From a checkpoint of a small contrastive audio-text model.
Model: 24.6M parameters, waveform 16khz input, encoder activation squared_relu, encoder moe top_k, text encoder width 192, text encoder norm layernorm.
Training: ademamix at rate 0.0006, batches of 64.
Data: trained on read English sentences (LibriTTS-R), 15625 training examples, 41.4 epochs.
Rows from expert 1 of block 2 of the audio encoder, named by matrix and row number. Rows with one number belong to one neuron. Each number is 500 + 50 x the weight over its row's rms, rounded and kept within 0 to 999. All counts start at 0. Numbers have three digits each. After the name is the row's rms in percent of the matrix's.
# up: expert up (encoder.blocks.2.mlp.up, 4x384x384), inputs 154-230
# down: expert down (encoder.blocks.2.mlp.down, 4x384x384, transposed), outputs 154-230
up.29 130:559444434527533544545508465511518434523502577496480492457457389470427559467499561488472575366522545502542430510446589507442523496503386535460533454537493435512507500528428588572467420570474524454506505450526439545433515481576521507
down.29 127:467507535448542486483529566511485580521492504499428505524606520507517499314444429496520404613552525508458606468487406442526552511459461465459505486519455523516528454385513453535451563457480484510398410505499459476466492475415529537
up.30 085:595608510423449542527455470499539435501543417463571473375437491515440519460550530438481586509515522518541377443506583545500518499453482458518494528490540442480479556559481594532506444613508458508536459438527510522599525460465468467
down.30 074:524503491501582567469531478460445539490573499544601563454551471531493567487509486469449479516460561524369522479485457546519526565485475514445538556527468441485544396459508531569497539534497445418485482469563547505426539580461481566
up.31 100:599542540533516549478519476544488490592502428479566535400430485521483494523402551437572591511481493482466460575523564567559424445505511526489567548569416528463475523598460594510472454529529415435521453485453502500524461433575461460
down.31 105:460494571507497555545465410476482402576460484403475454494501474519528546420528475420458466449417568444478541487477444475442535542462558592475435490488552431451527445533525507511470545518402493627518455463532539506447475528517499452
up.32 071:517476547411482591529590420553484514488489465459616536487403408507454448539426528416544523420492504529552467514422553494549454423534497511496506539499454485476449592594477588478573480594446507479576491474541507525566485476556502537
down.32 056:521435487484465474420505538451484526443485484560481513516526517571548520560535473510483473525477457555395512497530495488589550561482581442549505461508506483554547382435513420520504503467541448486508439437579499547488535481435604449
up.33 122:515546509451501547486535534560511499518536480481512549513462559465515453458428545419622568505562508471496460572465568501506471472556527570460501551554458541439552539607461573521527500501533390515482565603525519464586436558560534526
down.33 123:463552448558449474506463467475519442549523485488411561436468418492504501511617485570493436385440538441442476544485541527556468473463445556453494428405572432567511486550560478564554518499565508583569538532438587571537454587484467477
up.34 087:577527444565444569469516501607537526531510449463507435516411475462471483475535578503537567395473569492538415552468597541510508386511498524433493553420523426495508562577450520463534444521550522512479530480535480516493479487515505488
down.34 080:486499533567458468479463559423521473459533562480484451513503437552531492432544391543468489563509486462454515502515510443527489434492514550554524517484544546504619523516521426460490648406554495515466573582536528579585507556455551488
up.35 120:519485467526545523575575527477540472533568433456520513478490493483417510506443500532428593450550424476512389470426587475493507499536536547560558547524417406475476528516407581475615533523534422416534449461485468499579480427510478509
down.35 122:475616554490499588505555476510451485464498490452521534488603522449553430457555457448501445529462475496447531491493486570517543584565559495453460405483533548443511453536517531530472459545396479482436452461531397482494465611546552582
up.36 086:643472457532481508428465471570541456492486487464570464451452492480444464563445516468455566388468494526597424499536589590520470468618450514514554543485410461459531535521466540398547492559509535443505583467499508558507508481507516573
down.36 083:508494477587423583570548440456506500608533500471417550399460556641474405476504399525481462509504482456576490522484478452527430431432509519513473504506471463498515583508514546533521571459495532445578435521469541512585514543488414483
up.37 083:564500490486499561519424449534542473506565437522600480402437434558533514528499559490474543477455491600428473551551573612550455465562583508496558548449480472555469474560458530455569510571575513429487470401504514534506484467467443556
down.37 090:455546563470508423542454502631479403443518493500558449547473497513467534502549510468414497524574504419463495530534500570449568409551445542568448555478536511493523432526544448499461555489516480537585486496449577527483481452450483571
up.38 085:573563499480411529506464434503567501555547433461492513453455462491443432568439551471472583503480486537561395457454571507513475457518499467480503565469471469469514599521478574477528477606445494436444582475510471576583523466493499476
down.38 082:489549537553534535442525536531428562489539425474545476443426535447535421574543476543547489462331424524501507594539492502570384491571530435550507520486483430458505541471529495413542613477500564435510430510402503464499455551500438498
up.39 127:602558544543475525489496420487529428538485447522549533437402531564526375548562518534605519411503515410515471530476582472434411475487500473527553515489496501537543484565494491525540413510598492525507538483560501506555409496519414425
down.39 131:473496525466497511498435396480484461541429425425575496525502579541624546486504502474564515462516460474543540498451457580539430565410543495495483488529548561473416565552499499448499519489506511575474416559578553447590579491527516544
up.40 094:576599471468493503532519449507561490476487510472538518523528508490431512522361595376491540498540479508518410502500532482485512527476433465465507523461509463497422526549460600462516385602468449580509509432537515571495541447492505542
down.40 095:506522532529498633487505424525467468561508488443455538484502563500534476355525400494557423535484460492391543574519417500560454564439505464414486470562548529509572495411548489527444528506446502508444455466469464488557470545437456501
up.41 094:609485433494486494451529490471633491459524527518528574459493525495494481543472568503533538466508520488506444578581631589434510455497468517468594558465491515526533510545437540441554362542567468408476542463454420552520541468521439452
down.41 090:487496528476438499478524468531519490499455452524496501500576565543539535395545450492445473442416451490448472444521556565556484571496564489435461415541506461492540503475511479495467579570479491551465415439545419468509536535517509558
up.42 087:549533489461406522464487449533586482476530453500505477439426488481454476562521603430466575427514496548514402465510605514545512422521424572488503505482533473438430497592430550456518431556471473525572596454522495560464479534508458447
down.42 069:533508538492567417472573449442470461498579400454574580579520544535508443620520481497429532491498473555382525487450476553526467485546538479508521458488511477487469467430506423417503461447449502516527478437533504481501536507487499493
up.43 096:576553471479523556500545502459568499486494534431468507432462389472416497497460559451504548333500567526459444498500589491552537481609480532460564493456494501472440495542421614535566472523493446471437493467431597526452582425533518570
down.43 081:467510510494501568463613544488403553514539473443418532471419515483547441311529367408489420531552483438455497520447465458547422490491533482488440501454508498486587517511590492608423590474528483494459438423528477473516480575485447546
up.44 093:507472521457512554564460471531535413589453454437543541367472495536453482565466535408544554478463471546489469491543552594459408523574552488476499488543441496500436528595487602471477468566472445490456418415441472503509527479511550615
down.44 089:511440524482489428525484511496445492470489520522536501499543506615581501492536446586483427506526457452490546489584441503463542563536579498506553499612477558546517504439516428519439569361486505431498494540612501440451414528407542499
up.45 103:529455504490542558435503531553572469417529446441513505492512446424435568523472455476415538500491547524466477560549548545550510478611545596480525484550406518495453468510396514474496465463525523502502542488447518529445530477518576492
down.45 107:500522412522454574553529421468525486501414519510526511513596535432538432517485500491503425494437450541442519512543405575479470567379536508437449459542549514520496538539527495475512410609472583474454454506566554477530515455425498538
up.46 086:545520496528456580517478447549569475466526460488557543383449495467464555467454608505506542433502468612474466558516569612502486460545488517456524551468454466571439536509457535487601493547527534513451542453543466564464471454548430577
down.46 082:543542555490525582500491464494489543590421493531455508493562456564525461433541469468501497600502554404500526641489514501425467485404477543551505488535445496453521485516430393407507522501529473543561389548554489483479469594480445456
up.47 087:574562431503455576499470442501570495565507465501558445454453553526405464456458556446459551434521483511526414446547617563559391477511510494535483541512419493528412595530448610435541483576482422405488571408512540568501495490493463486
down.47 087:537486472601421517473555487435506546470516480440402620395600433519555436473543391534555441485419494464388482498553468485544387578484573515501556418514487523535532460464520448509492563552523507413446470514465532550527515550519525491
up.48 128:527537490519405469578494547533577527506459501556576450479507478417464515462421560459446527500490470488614384466565572572475452548551516450560553537536511481506445467562462573462423476587460493470530513429580487572527523420538485531
down.48 142:540438503567463464533547572434557540382508522501531510464562434445448388523434457563432515460544549627488473404568513498549536496488491460492580501567476478503556530490451543513466495548508556494455561482435566562404571452454566598
up.49 091:533552529550414521489482450576495470549504518506573453567459488493515435492523536429496506468506545435532446566438570523448533482522481562527498546423558543488563469603523533554521471600491447486535548504517538547520465528511454458
down.49 085:464531433428558567497612538487488414584588464489455512419492489477449492505488472468583535473530472484459509534422506517475449440494457593505435507500503442447452523581476543543518483490478472518506578508471540443479478486489532458
up.50 092:543578467455419527509534478531567559448538456463605548469422549457484470533478559433426577525546471639441459526520561513564501414519451533496512612552493481473494569596479596396478417589430445452495541467457492491452540484562447546
down.50 088:523473585612503509504425336503490465500435523390575536496503396496523509518535370521496456400482511494461544476527449533441451493470522536491533461556516564449400540455521428458464522421476520509542426494465477517561537481533524456
up.51 071:552541506448456527482510434610531494453551374426590529523432417477478481568518577421566559494519458548557435486483582524575478439525479500450517560457474516471459568516517549455556398617503508486502541411565458522499486481560445509
down.51 077:490508570507498518470540426493428575529445516554546580415576442504528456491560461484577434537426504456434546560531457522514442589420520519579511429467531549475573430489518432464470545434493512456563471463493476486495526558485545418
up.52 104:511543434451497570524487521561515439532502408460561510459438516462480506527416597389533573458507499524451476574548540496469481440597459555472515546523492473504475495623477588473499510542515481446475438519469535508510541444485484486
down.52 094:452505550452516514540538472540493439562562487504458461597447451584590563516559507435505486488426526476509579577407539476502554432525467547534456517475527485488544438545585474525522535492470477580572546472538527479452503572509517450
up.53 103:572539516477459469510446467456523513480512435463552531469471516553480524520457474436479549529608481580502453437472570445547475480482530525542542549530440494567448608440469557428561461447553540490527430523501463506465538527413443480
down.53 108:474555552461545547486576462510484504482531490454575600482518591524526433513519473457589549517487522481407520532453513545480438519509599514549477480514502522427514437493487535558407513529438435408508384466552445421557468506545451456
up.54 083:605504427469444533525465479542583488483549432536542469400443449408540492544485575446530566438493521570575423482521599601507471423501486532476512575545446485518451541586431543467537471566491498449479558450528473564450490499481507601
down.54 075:486431524552492456461449428547462457564493412513572527573478466528509592470552443532527506560420512488449433535498534432527487531511523523511517482505450584546510552501479465507551574415542503591486489516505550524477472562477559447
up.55 100:570534486518533566561531488479531488520535489505573522458489422506399499533429538530435587488516527515567490578515549553430543438489419533531554516521407448459484475552412533453599498574537491479536509503501513530493553467511498556
down.55 109:477594523480464547429547460372506424411491414449570515568503585489528465518519522516490524453554445482529506468481487531506447571432573438502492489529552534459574494564522567482431421501525448419517429459575480448518505554552452515
up.56 074:562548432496438528583473424581547490482461513440562499478458473410448487511505541448462549459558573540511403451472585561552552474494523523506512506468496480500442619594453576415474401606542486438451494480480512493553510426501489457
down.56 069:474478496540444388457472511476470465486439576542424515381539509551594483485495438490495451492475514451414513521577528410458471504476504430522500464509508532531610424468536424500461502471503558556518551439379560419464509524496558487
up.57 110:598500512513411510518524551547563530463456461466477441527527485391496509445440469513446546509540458511598413505526567513537488545504511465480610508555429458532509617483449545459426513531453525469449520423498375597565513527519507564
down.57 115:558499480544449466494556531450523549503488508532439551504528614466444376595432495506502537489502504516550407519510543553468491473498509454542545550532436435502602476493434552493457513593545489476495484510464475535541443477507402489
up.58 115:568459446468511491526513490472545385607482541523469540428489390521484525488464553502502515427469504472525434558514557504483499432565461554486542499543434483555519510521408575559521479490453573490507549533533501553496505504460514462
down.58 105:434520544450550513583500597535457502461535502541471434660530529533486509413455495528389542616543502511531542482456476520487588463464511462532493519542484475516613448484513502507373546526519425508478453522469555458499435502425558531
up.59 072:532544520508463557369563504501537480418523440435579517471456530602381469535530585426539591470531521518542402490457566558450508456499446479470487475474524452506490490549406537531533468551511509577530485432541464611455540500499458469
down.59 096:522480491526492488481433502446503495459437579482433456504578467536521565356476476554439476553564484505432575482593471544525586524473557428438529502567480514545661384433482464458324532445520524453459502541441443474498461511440592507
up.60 070:579468536396393496569434416542501449509520496405525495450491406538495488511466498418478517498478507629509489499522596564560383451559527467488529475487497561583415558533472494412543524567489474533535568433389525602467509445446515557
down.60 077:515427487570396468472586505453448538509423529607462541486554521528554532471461465501532472585458515460410491497584539504460424562422475489525516445535422477533568450449493413436481598437503591467513421546565516484505550472362550495
up.61 108:522500499528507567581509508497533495533446535534540497433460479486450518505442611463481583446483528480537455560521595570524442477432504511487475533519481431464489509561523666475478453552411483444518460397532487558539464465547499505
down.61 112:526447456527500494525431494496532553510482522500505539499611464421521523484479463469495512545498492516382520574586481481486509515528492542472538432503472501548545491437437442434564526438480592580491504548458552526462591527457475460
up.62 115:535528479519459473544461526487577484537471521573524449432449440475422494422426570533482525478499516498533399496527598526480488549503497470475485514557510458543502470552474660534470461634450453453474474420551491591563536410554472586
down.62 123:545461520471511549528503451499492600423522449410549515474594409402463549410431407469443451486435505623439491532521420596609444536433481476430527487564466493509495556466467543521488481488481576515412413458459472522437544503471509604
up.63 108:491458468444476473420548557507524486390514523592519490485525538475470475442395577373547570581464495492427419521504552530481435551524509468519506546516450540550469496555448577511484482593550424401414453404540487485449505479523452485
down.63 105:483493494445484414463466467554525381528581519479446445512436473511559514484511497494426542485552477469587532469444557447381517445563447584587472555488519493524577542492524430484556548516496531505572565520483561539494496503461488437
up.64 085:633519461455383531523436443578567493517506478507545482369413450513496410537440508450515589457510488528519432479550616536525487457516529461470546501508461522525487547561455546454525539553475437526471493412496533582557501548489477514
down.64 077:528460531579460515459515506463520497497408544525500461501525405553601597458484457559545473480374545384425468513539529458513480584419503489514538483548500486509525367418466480493517516415543606507500430513549582503542493443423577459
up.65 096:588478520471515454512489500522498461504447394459571480470429489459568369532489602459557489458491465449501453434506512554515426579572596462506531517551457485523463470494446481452503531471490571396534527389602462523530507389490484510
down.65 100:493452533512520395435477593418515444437506564567552382479495537543457440540442551534457487504482474548507526368538495517478511472595503419545536529546507475491510471511462499472467490509536515455566471517515492534477497429466577587
up.66 098:546553427580476571531492447470538456524501468466509490428441456554387525485438523514483600457460524505551407444546559552511455461501448509511529422569497447515441551478434615527529509499534524534496452469443574553563540504460484608
down.66 095:538449447476527525464550460442605592553505518524487538476536500522525530495434457491561571539454532432446494556436547539543504521451661562458519512557432525482554415513458505541475449424520497542535542605489493442524485590501569517
up.67 070:598502455472490566543488482533559462529529473499579495463504507475443503544436543445379538502563523531558413485487587566510518496502439509446526517506494465528519467506456523415498439638515432385485508463545504587510458438498483489
down.67 074:527489432558555535495492464406500486554549584560512552505567501476468673471466466499461463478429448504457556658498502482424486419440451580542515548518481438526591478423464475488499604449536573467494500618412558474483511476442458530
up.68 099:583482439531524488540473486509571489474526554535476515463490468493467497455409592462533583470559518585489454480508605492436557470492364563451541499484497456515469489553455529498521463608525479508420555483453515549459538425473503481
down.68 093:494511534534490521494535449462451459534530467444485538501483541587586435425560433468498426499495415489458540482529395490483403524486567456553469494494530614467539511458564421436515530501472482399491469440586507516630486525529455531
up.69 112:553576512483430510492471490563582561510488495506494539486565553453438467451492487489644531502544508525536337457528549539454444544599412511498541505476527518500407516542452521448529532638479498566475454373519485572468436460548453425
down.69 129:504501503499565457503497579492503463403564531580551417504512455491454510530505611519409502537532504655496508435568465490492615445548467488543514547506498400526566401456483476417497458548551493435510510459508497542398537406450479577
up.70 093:619471481557425476471454449549599488501490476482559470461416505493469443493463510540490561408505484550481446513563645510525453454504455554515596521572474495534525573563427566477533398568501511493524569467518476585537524455464481500
down.70 089:516512474561502505553526471471548537588553462470450599421471501548492378560470487547538479488399401477522515451485528505533446541487581459514483455480511474526538512514487538480538507474509520500532433502467467520573499552542501531
up.71 072:566495442523514526457407497471505486547517518493521472374451495542449522512485526469552532370462536475529460472507566579493460474537435507532552502466458458537430531571444558568545429534549441468511547465458518530572475419445459465
down.71 093:454494507427454477506432519477483389514529516451507459498446519587487560458472504460375551607575479488475548498538484470426589455532502498541495540548501463513605478461506515466412510447542514484581531599476478461395543481459523558
up.72 086:549558517500536552525451516514572501616500432495570517379435511596410504528473555478490608439476565540459465598523610570485451430504443504478537471500483462501471483620424600490546509557480472474506432513495474539527444437470498563
down.72 104:488453524440580531461560469521512400457529488448512515502470552501534465474490566455603558482532497468406507543478503565488451445505501496475542543576521509468525431512474510546426482511508512569460400529495370447543391468492475498
up.73 116:553490535441465553420525516526494467510563449490460481424386456515441449579481570433504555486473473498527430504497521470549413506598614449494571498466486450510339446514469524480508447528535489345509570375513506529461579425506506531
down.73 111:498481582457535509451485484511422421576537484492453448550425477542556512474473468495540540561525464456571544474421489430419536453547501511606466502522484579437545494499510440563528591407478470506542578566528576381482498556489518473
up.74 111:587495503497472537524474531526530428536546465505555459438433420536404568470459526453405594449466492512451448543531543523483441435596476570510581523519459425545525501542450579520582493532559485513411510499492552564503520437422484591
down.74 102:551432624457576467493569514416477464493513581527503495499444472570563453486441384510465469355543507472517571395463418428497490480496491488571526538525480566446518474482488470563411512431526444367519536524541494476497540523507522449
up.75 094:578513443518569477510502512553564452464545471463570558546499485489435520571434526461415578395519536579516444473486577522505535497521518498478568536515429455545441484548481551530499414602542482444512602488492543501492535414548528494
down.75 082:451520516473482560466510445494420532550539434450613492500441523515569432469519445512566436533407484487457599607524404539443405505573622540495515593494504559521488516500531450470579579454500543484434497484566564506570529501484458504
up.76 114:552565408578397550494482529456528444553519456525532487483497455470450478558405454509553591509515465419502386532556589537460436503548466534525533520569461487454503496576403580534475520560528417452500480553541572534577478521478429566
down.76 120:549401406475547599535495487505571495587482532474424504511498457469517541382424512507553547502543547468450538538475496447533516427499466557463569466539445442590475561440441472553469601407550554599437484515457523479516498473465566502
up.77 108:572500485456471498509483440519557530467433479474521515462487423525475523539513530448496598467452512558624444518486589566430486484470435570467492553478463423562482562517423529434577469474443502533572467440503447521481492532518485486
down.77 099:521406556491499412435408469444549524506401540535541435558488400472559474386472477529510545552478535530500506411565506407528525474455451435507580556542485565472525505451440487500454556442526520546461462514555535538401556448518571515
up.78 095:576498486526504571554550432491541488570519527456491498450469482436498425508368547500523522391444537510515430453508517453541446541474544485356561437628450469521418560518449563492556389592456556452400524357545484592552507496471550506
down.78 102:505461516499481435426459560451502476448511564522556508544518477502543521521529444554515430573568471495419518522544490460410565447562504531528533527501490546543544433396480424521439445495467552514454538534527454506432453508456558462
up.79 106:598530485498490486573444488526485437516488513481514526450426479474518543525440563419492575430524559525510447523481551512501509439521544522514579598568433517500463493561412587456501475534508474402574555597515513493509509457466503500
down.79 108:462516466493555569459512549495506531550580505494573426448430496504405593542464505477412542478583473535507529569500494498535524442489430564569493580492510516470590582588506614507568561519506434453528492521442561527447486545490439585
up.80 076:594522484479447552425440466518494469483545417467567493453439430518468454589562525410462585501480505545535424496503631525454470471510461554522520540447503463497474546571440547470597428482531551489490457471453559581450520475522454516
down.80 075:463513530494503417513544603409467465462491526506470507367506458558554453529536427537551442448513498441435570452552446462496459518496575474521477475475521495503557411466533466483437550413474537501494544511445512512497501485505600513
up.81 082:601542477527467488519548543455580565494560518473524464501448494495445442542422564461479592501575519582505395513500610532538568457466513471468488540523454459461577451505476567478539401593487460501528571490515485541556446513457505551
down.81 077:492433555509477444414474492449458455456487491504528642445567498537598484601537462510478462530476427466455538443614505497473454523445562524558535501460557607469475459540494381432507478494494545490557537490518536553418544528537529425
up.82 086:534548477493450543471516445455555426524514470452545545432473497415516471521450526471604524444499611515478394536498543556481496542469486562447490513539539523499438553544490585534423391580442454504393505445546491551538503423490532573
down.82 076:477470488550491429438424465488450501573440515459510525560549446572509581448506398507537449623463594446398603562558412411518517474499504570476533555490462560485535491476535440532521563396514569455472452559465489459505483533449549482
up.83 099:539471476487446517510442444598523531518543488512587492481443431591488497543495535488441517485524517625552424565522579577578561388503448471502542568551437530524417505564452539427519488541513452470500510487507497532452496510479476453
down.83 092:542452467519606575492569476406541535460523512475505556436490466412480590464512498521459490469494563533431487608497557551512433494411466624443493521567427468502614499491428540544473527426517560529446417554486508489489509511450491538
up.84 082:584581467395539562485501450519540492571511500445454549547497507518468546447440609372516543450500530453528418464431606498502514451566538523440498481469479447523470569522472540459592500534415483535493500468518420513574452504494561542
down.84 086:465503515494530409511420517492503479513504549547492500528581468550618500524496444467547457556473582486453501446529456496406462539516579457569542471526552590475458559518517419499552525485482527534533450533569582483501453504463562498
up.85 118:619499483468474541471451535544553445496548471530553534435488528462480479497487529444515594474528487508492468516544559556464447470608498495530605525487479514522504516582404561494527453579495466454484491513503472575549470453465409521
down.85 119:496465529457590534444525438523501509514490505392492506549457470547610543411456418420557497531561557406406525533392463451528504483551576577436471496515506575490458501498492471563460528452446481583429443520525450451506454535511573480
up.86 095:604614405438495567560533510472531519562476502482531454437475495537490539448522508448501571517466577473534444558477648526405516436473396559542490496410485438529554524536493518520572431554490490531508436510511443530520447563467430526
down.86 085:410463490504482474520529470500469495456469593539426494483584425507496547510496470525502431499478544559546556454496414539521513572408507471515491380515544592477530494456533447479495511492471549467541443441538473454478502458440536543
up.87 098:565525522541493575492503437525565464551575474469582524450443432492453545417475553450450538415504561552557466533472596510538488433561426510522511523506473494516456476569464524491552469610469479452571514466542444545545494453535498502
down.87 101:482486484573487448557514516411419420540550537586507449492465435538467496477468505586489506523524573442533510493468508418474553454483480543571524553506545472474592385555520490513489540479550487568476562562518630488510551483449576529
up.88 078:523497484498497545552467393565506492466504511445484558445481468420439406481409566542503578398490519566522410499554596538589495456565517509424472568537422477507530578499441563462446532508463412489455495403467474602433568500514457558
down.88 075:536470424501503482564521402499501519513443519398437587506605353471540506459499440473499482538426523494474486571473607573507511511447500555474540406450455421577531438487488469543485532451516593515548492532494529452505499536419592485
up.89 107:546526477477527558466561440538504500485582455404487537483473539475448443546435523422620607457527480454507490470465568470525489488520572498504549563490466479534500545552485586530529533479514443457412493442454522511594477498523519481
down.89 108:397582508472562522571575465527432489523472545412414572538502392469568543450557497421539484431432598466467552437469409503484515507467588570459420453444560531443453436543531502466544577493393477559514476487519544503533517528489588489
up.90 112:595458541409477540478498464507523375542418527508538510440479400477514544464436516429487552459480549503460459491496510585414475543541548498419539528568442544555390488490432522534439456520443494453446406546535469522509578449508482478
down.90 112:510452548487587562556552535553513514503616565480506470539529528464428480421423515467413469576561525587415554489477466397471558486531444549526486504526483485504573487481483506575497520505463461544439451496448541511500411471407550479
up.91 094:580500510530497554574499401533519459605528539469545502513428444451472484478414512494503608490559509559563456536525626530584504460592469522474526574499494493498508540529430535500473447522422538495521571489492502520547409474475493506
down.91 085:499476486489526544468505439527417543614415513506439519525535408587473561484525526446527505508452606471549509613486475512491549489475467517547494434503484472443556554534482487466501576428501455522537368458495571475492500525486469510
up.92 118:576491485527538492518530547459549492468568510523540453524448426470430477567454507538431555450542523551582465511488623461508564463525466479530602565531451418457492460590451605506504391555528453443525519477485547548508518397513516550
down.92 136:506540584505444547471620511502456468479518389386456513465491532485460478347545361457493411555513438486457498428480443481529435515489505527479474501530506510506574561465549522559457510441480479541420510465446468499486528597590536520
up.93 095:546486518551443567568520435514530476563449470458545480422444526487479501437438505440510559444451481458579377460525581610458413516555556457506543489556475458519469613593534582508392467522444464464508515451494467552655548495459526565
down.93 091:501437503545457401560476543408471559480487538494490494479496548538602468607533475595539480485462510452551572426592472377443550559451493389527550491540463557535538471490523385483480552429528509445501545538561605547452423471416517491
up.94 077:565553475494452520506481422552575479533486495478601493493415545501486610516524549416400540413497539487557431557466558586543451477477474594460512572463500422520455543565459557484546428552498485521562556456497485502565494515529483458
down.94 080:480524470435550468466527535506452550469522516509539469624505560603543481423504498424511478628456481521545576416483514392401568575626585478554459550488493489496578465510516422465523526475516457480497523465581495477409413504455547478
up.95 075:545560464483457472491515440547595446510513472461489485510456529501468457508458554486529575433555492532559399510489603518531491473477522469501537571477496424502413577561454620495506474612483481434438528458509463547460467489534513437
down.95 070:528438570552557546472552488406496543517523600535482551449593532533541452564540438516512462461519463494427506483552444470493439598411546415472469444592451561522533496465498467465427570522514505400437467481567422450551476512495491530
up.96 077:594480444489495462443512503468601471504591504496520489397443497517501578567530551497556572355474503482602424532496601495561438467530449556508482546489560524477506544586452573593555424532515534438409599492521515531520457459512509490
down.96 082:520451539524512477544440491437517456506485481425523544506546587562578505480507400579487455538509492459389522438563484462455527477512520538566495514505486517510563619437504474472504603418551579553461488536476587466475465518416506532
up.97 110:480500467487502554395537587484540529418562557550588431576575529472375554511466456514388598505502483514503510534473485519557570512510521518578521498484482427455566488557511594570415464596505428471409574566436495522450479443511584583
down.97 111:442541544570488475498545577432339499511580487492484470440400520550511399453439475553446481506601500478546557455448398488452523438489428450531475529500509570460528464530531545496488563520556444470483558519517568466480556512416484583
up.98 100:544537470480426493558459502563519506524466502489535540419476498440463507459417570438545613419509530517575359525518600557471473487578497488512535497506486512473426541506473574502459490544422479463494483435530407585581543463502471529
down.98 098:523514515453467474429490482477558501429477468392559568528542467494508556483528459483524485533480565483392490443533513526548515555558579510447510464524484543499478464505481514508480477498443516630450494491564504543492499522503622517
up.99 102:598577562476450592482455489535488472550533405479557471400362466492520505455531523375572602495475533467537419541488577498476443446556530530534507606457515485507408532549500573451568469532499458404522442438574513526551479506489459451
down.99 101:449585546498509504456458418521501461557519512487579537495516429498475598534556487455550437489445526520412551596494403559519482499527520562468437553431582578459515471583521549507479505527388466533521509518508582477499494553557525526
up.100 076:586455491444495509552490489507509456476479495519551454517442511410502435544435534447480558429586522487583476528487568479465491480524600607554519537503442442553529535531468535545479435554543505420400584494557503556618494490486539482
down.100 073:511456518507459478535463501441570545528449501504623479494407443606576463562488486501421508472394541471535487533588526444455474511452609562537528539555446514497458518525470541466463450461520478468472514514631595577543559491518511501
up.101 102:571533443514476494622514498523526445480468479499580517477449415404466480449424617435453580427540523529525431471498550547462479499491521404528526556473517427558475529489449538452457522562508522419470526435524447563534555394520495537
down.101 079:516506489489406490462506435471544590436480484465554523524571520569588474490546461488546462526401472489467480525584557480506410588462495514461523474504472523521478576510505436508545512486463521607473437480576509536596517542478506526
up.102 100:533475418485490515471466435575573452466505497452537482541508540526487490589469583489470555418474456561515471498529556496481451488528402596497546538532529470567510522560460556521624507557544558448527586447515523554400520427547528494
down.102 096:485547539502440491478429461524430541594532369491504473435440597575577475551573422512519467500441424476543521552537463555522390471539470508548440492478532526487528538506554471447600616445493531579537493484486551482523490545474386544
up.103 099:566559535471517555475515487485497473575547468448504545434450470537499437548494518471570585465445502464512436524439589515506495505627497470528499478468479387457393514541476550506548468530471480475465490468489462482516507453446538528
down.103 114:469460557474435435495442541480490466421456555600580553477508553537557493503517495504469447532602557489564550452530462469449494531510551457581445478509486599464500479486518443513415474460448503429448439509564476479488537499505472537
up.104 099:558567493483516560567518583486533478492579494526535554402483444474497471476419535419493586454522549487501455520475570541561494455543460500501512534564448522433544515582392595535503522557493434475438465495522485509505537509606492498
down.104 091:449567497401541591463537474497488439450602512466505504545504509524518562503576508474436535534494529472413486527425506540500532477552577556468451459453513465520603433566563564607507457521490422516500468468546499422527403518499510458
up.105 119:550473539513507519453462405567505527553535484496557516498506529526452447534515501550411486377531420511541464447483530512525416476603437433453535489483563445465405472546504491500582666602517403583557423417492502562566476447501466490
down.105 122:517583577508555576393548526488508454525516502517552560488510565545558415547470542453537551512488475437458497620485561483483471501529593469510509543531463455443476375565472556488424495565448393427530515457526501481541465540538434468
up.106 083:587496489504415513556491546470596451482536484528513539462504472503428525512452479479466566462505393590565380499525573485495477503639483429435559492518458450507468506583408562496455457569544413533444572445454485552515503474505498497
down.106 091:455501535519608480525543504559459495524438506525468443539508429525528494429572516477507423517421488440391547467481474486493514577535528493483453464479535502496442456416566452489508492503471497537460482446591446466502569487506573531
up.107 095:552524501488452571438450442595582469562453420407513474521461487474538497450450488435579531441499476476452452514527574585502447494574478515418521596541522468543393535563447549433478462598523446547461427415521468581496539499451488449
down.107 100:444567435470520566421562570576498557540524524561457470514553483372512528514557552423617457534444520423449519545515557531441490555421528592483441424425539492536570447555516509495518469525464458560453491434569563486537477519469515506
up.108 102:633525502535447526571527539480475469515526470454485507446443533556471446465409522511470576475531509482580389427508637482471469478477457500539574584576432494476450499522433554460536478494518484406463515499535432533553439452550441588
down.108 110:503487484592525503497523494515513439502563479458529490345493412426445487498508487568379498431456481512429487547513542644512491494509490565459524488475495454510568497466508546578516542459515500496501507510375498535503515533477505625
up.109 113:533443421537530512432451415504587484514456529523566510514512519468493470492507568481553536460442508550452503584517527571505477516553468511404503541529475414591495489481458514487486479554526535490519486454499401506533466493515460515
down.109 118:518454519505593460441563571466463505411567525496545453412496424441431450539517436557502452538503509550503594478474472524451596458538441528479514479505482450490440432500485494478491455407510503504513497518505499502411595465441591554
up.110 108:591571456540453557555448449541535428528466421461568509418442497524495473499517561503546572440446483472484404541509601564442440444467513506473605522475522467591431554633483532473542431541543498490496494472521477532549464508484463516
down.110 112:488512542469565539465481420476481485523497506508579525558559569504626454487496445462550515457518486463482537549410460554453485565414535507531470479540465606437562455484481443526459496479450466497483370499588495408558429529470451529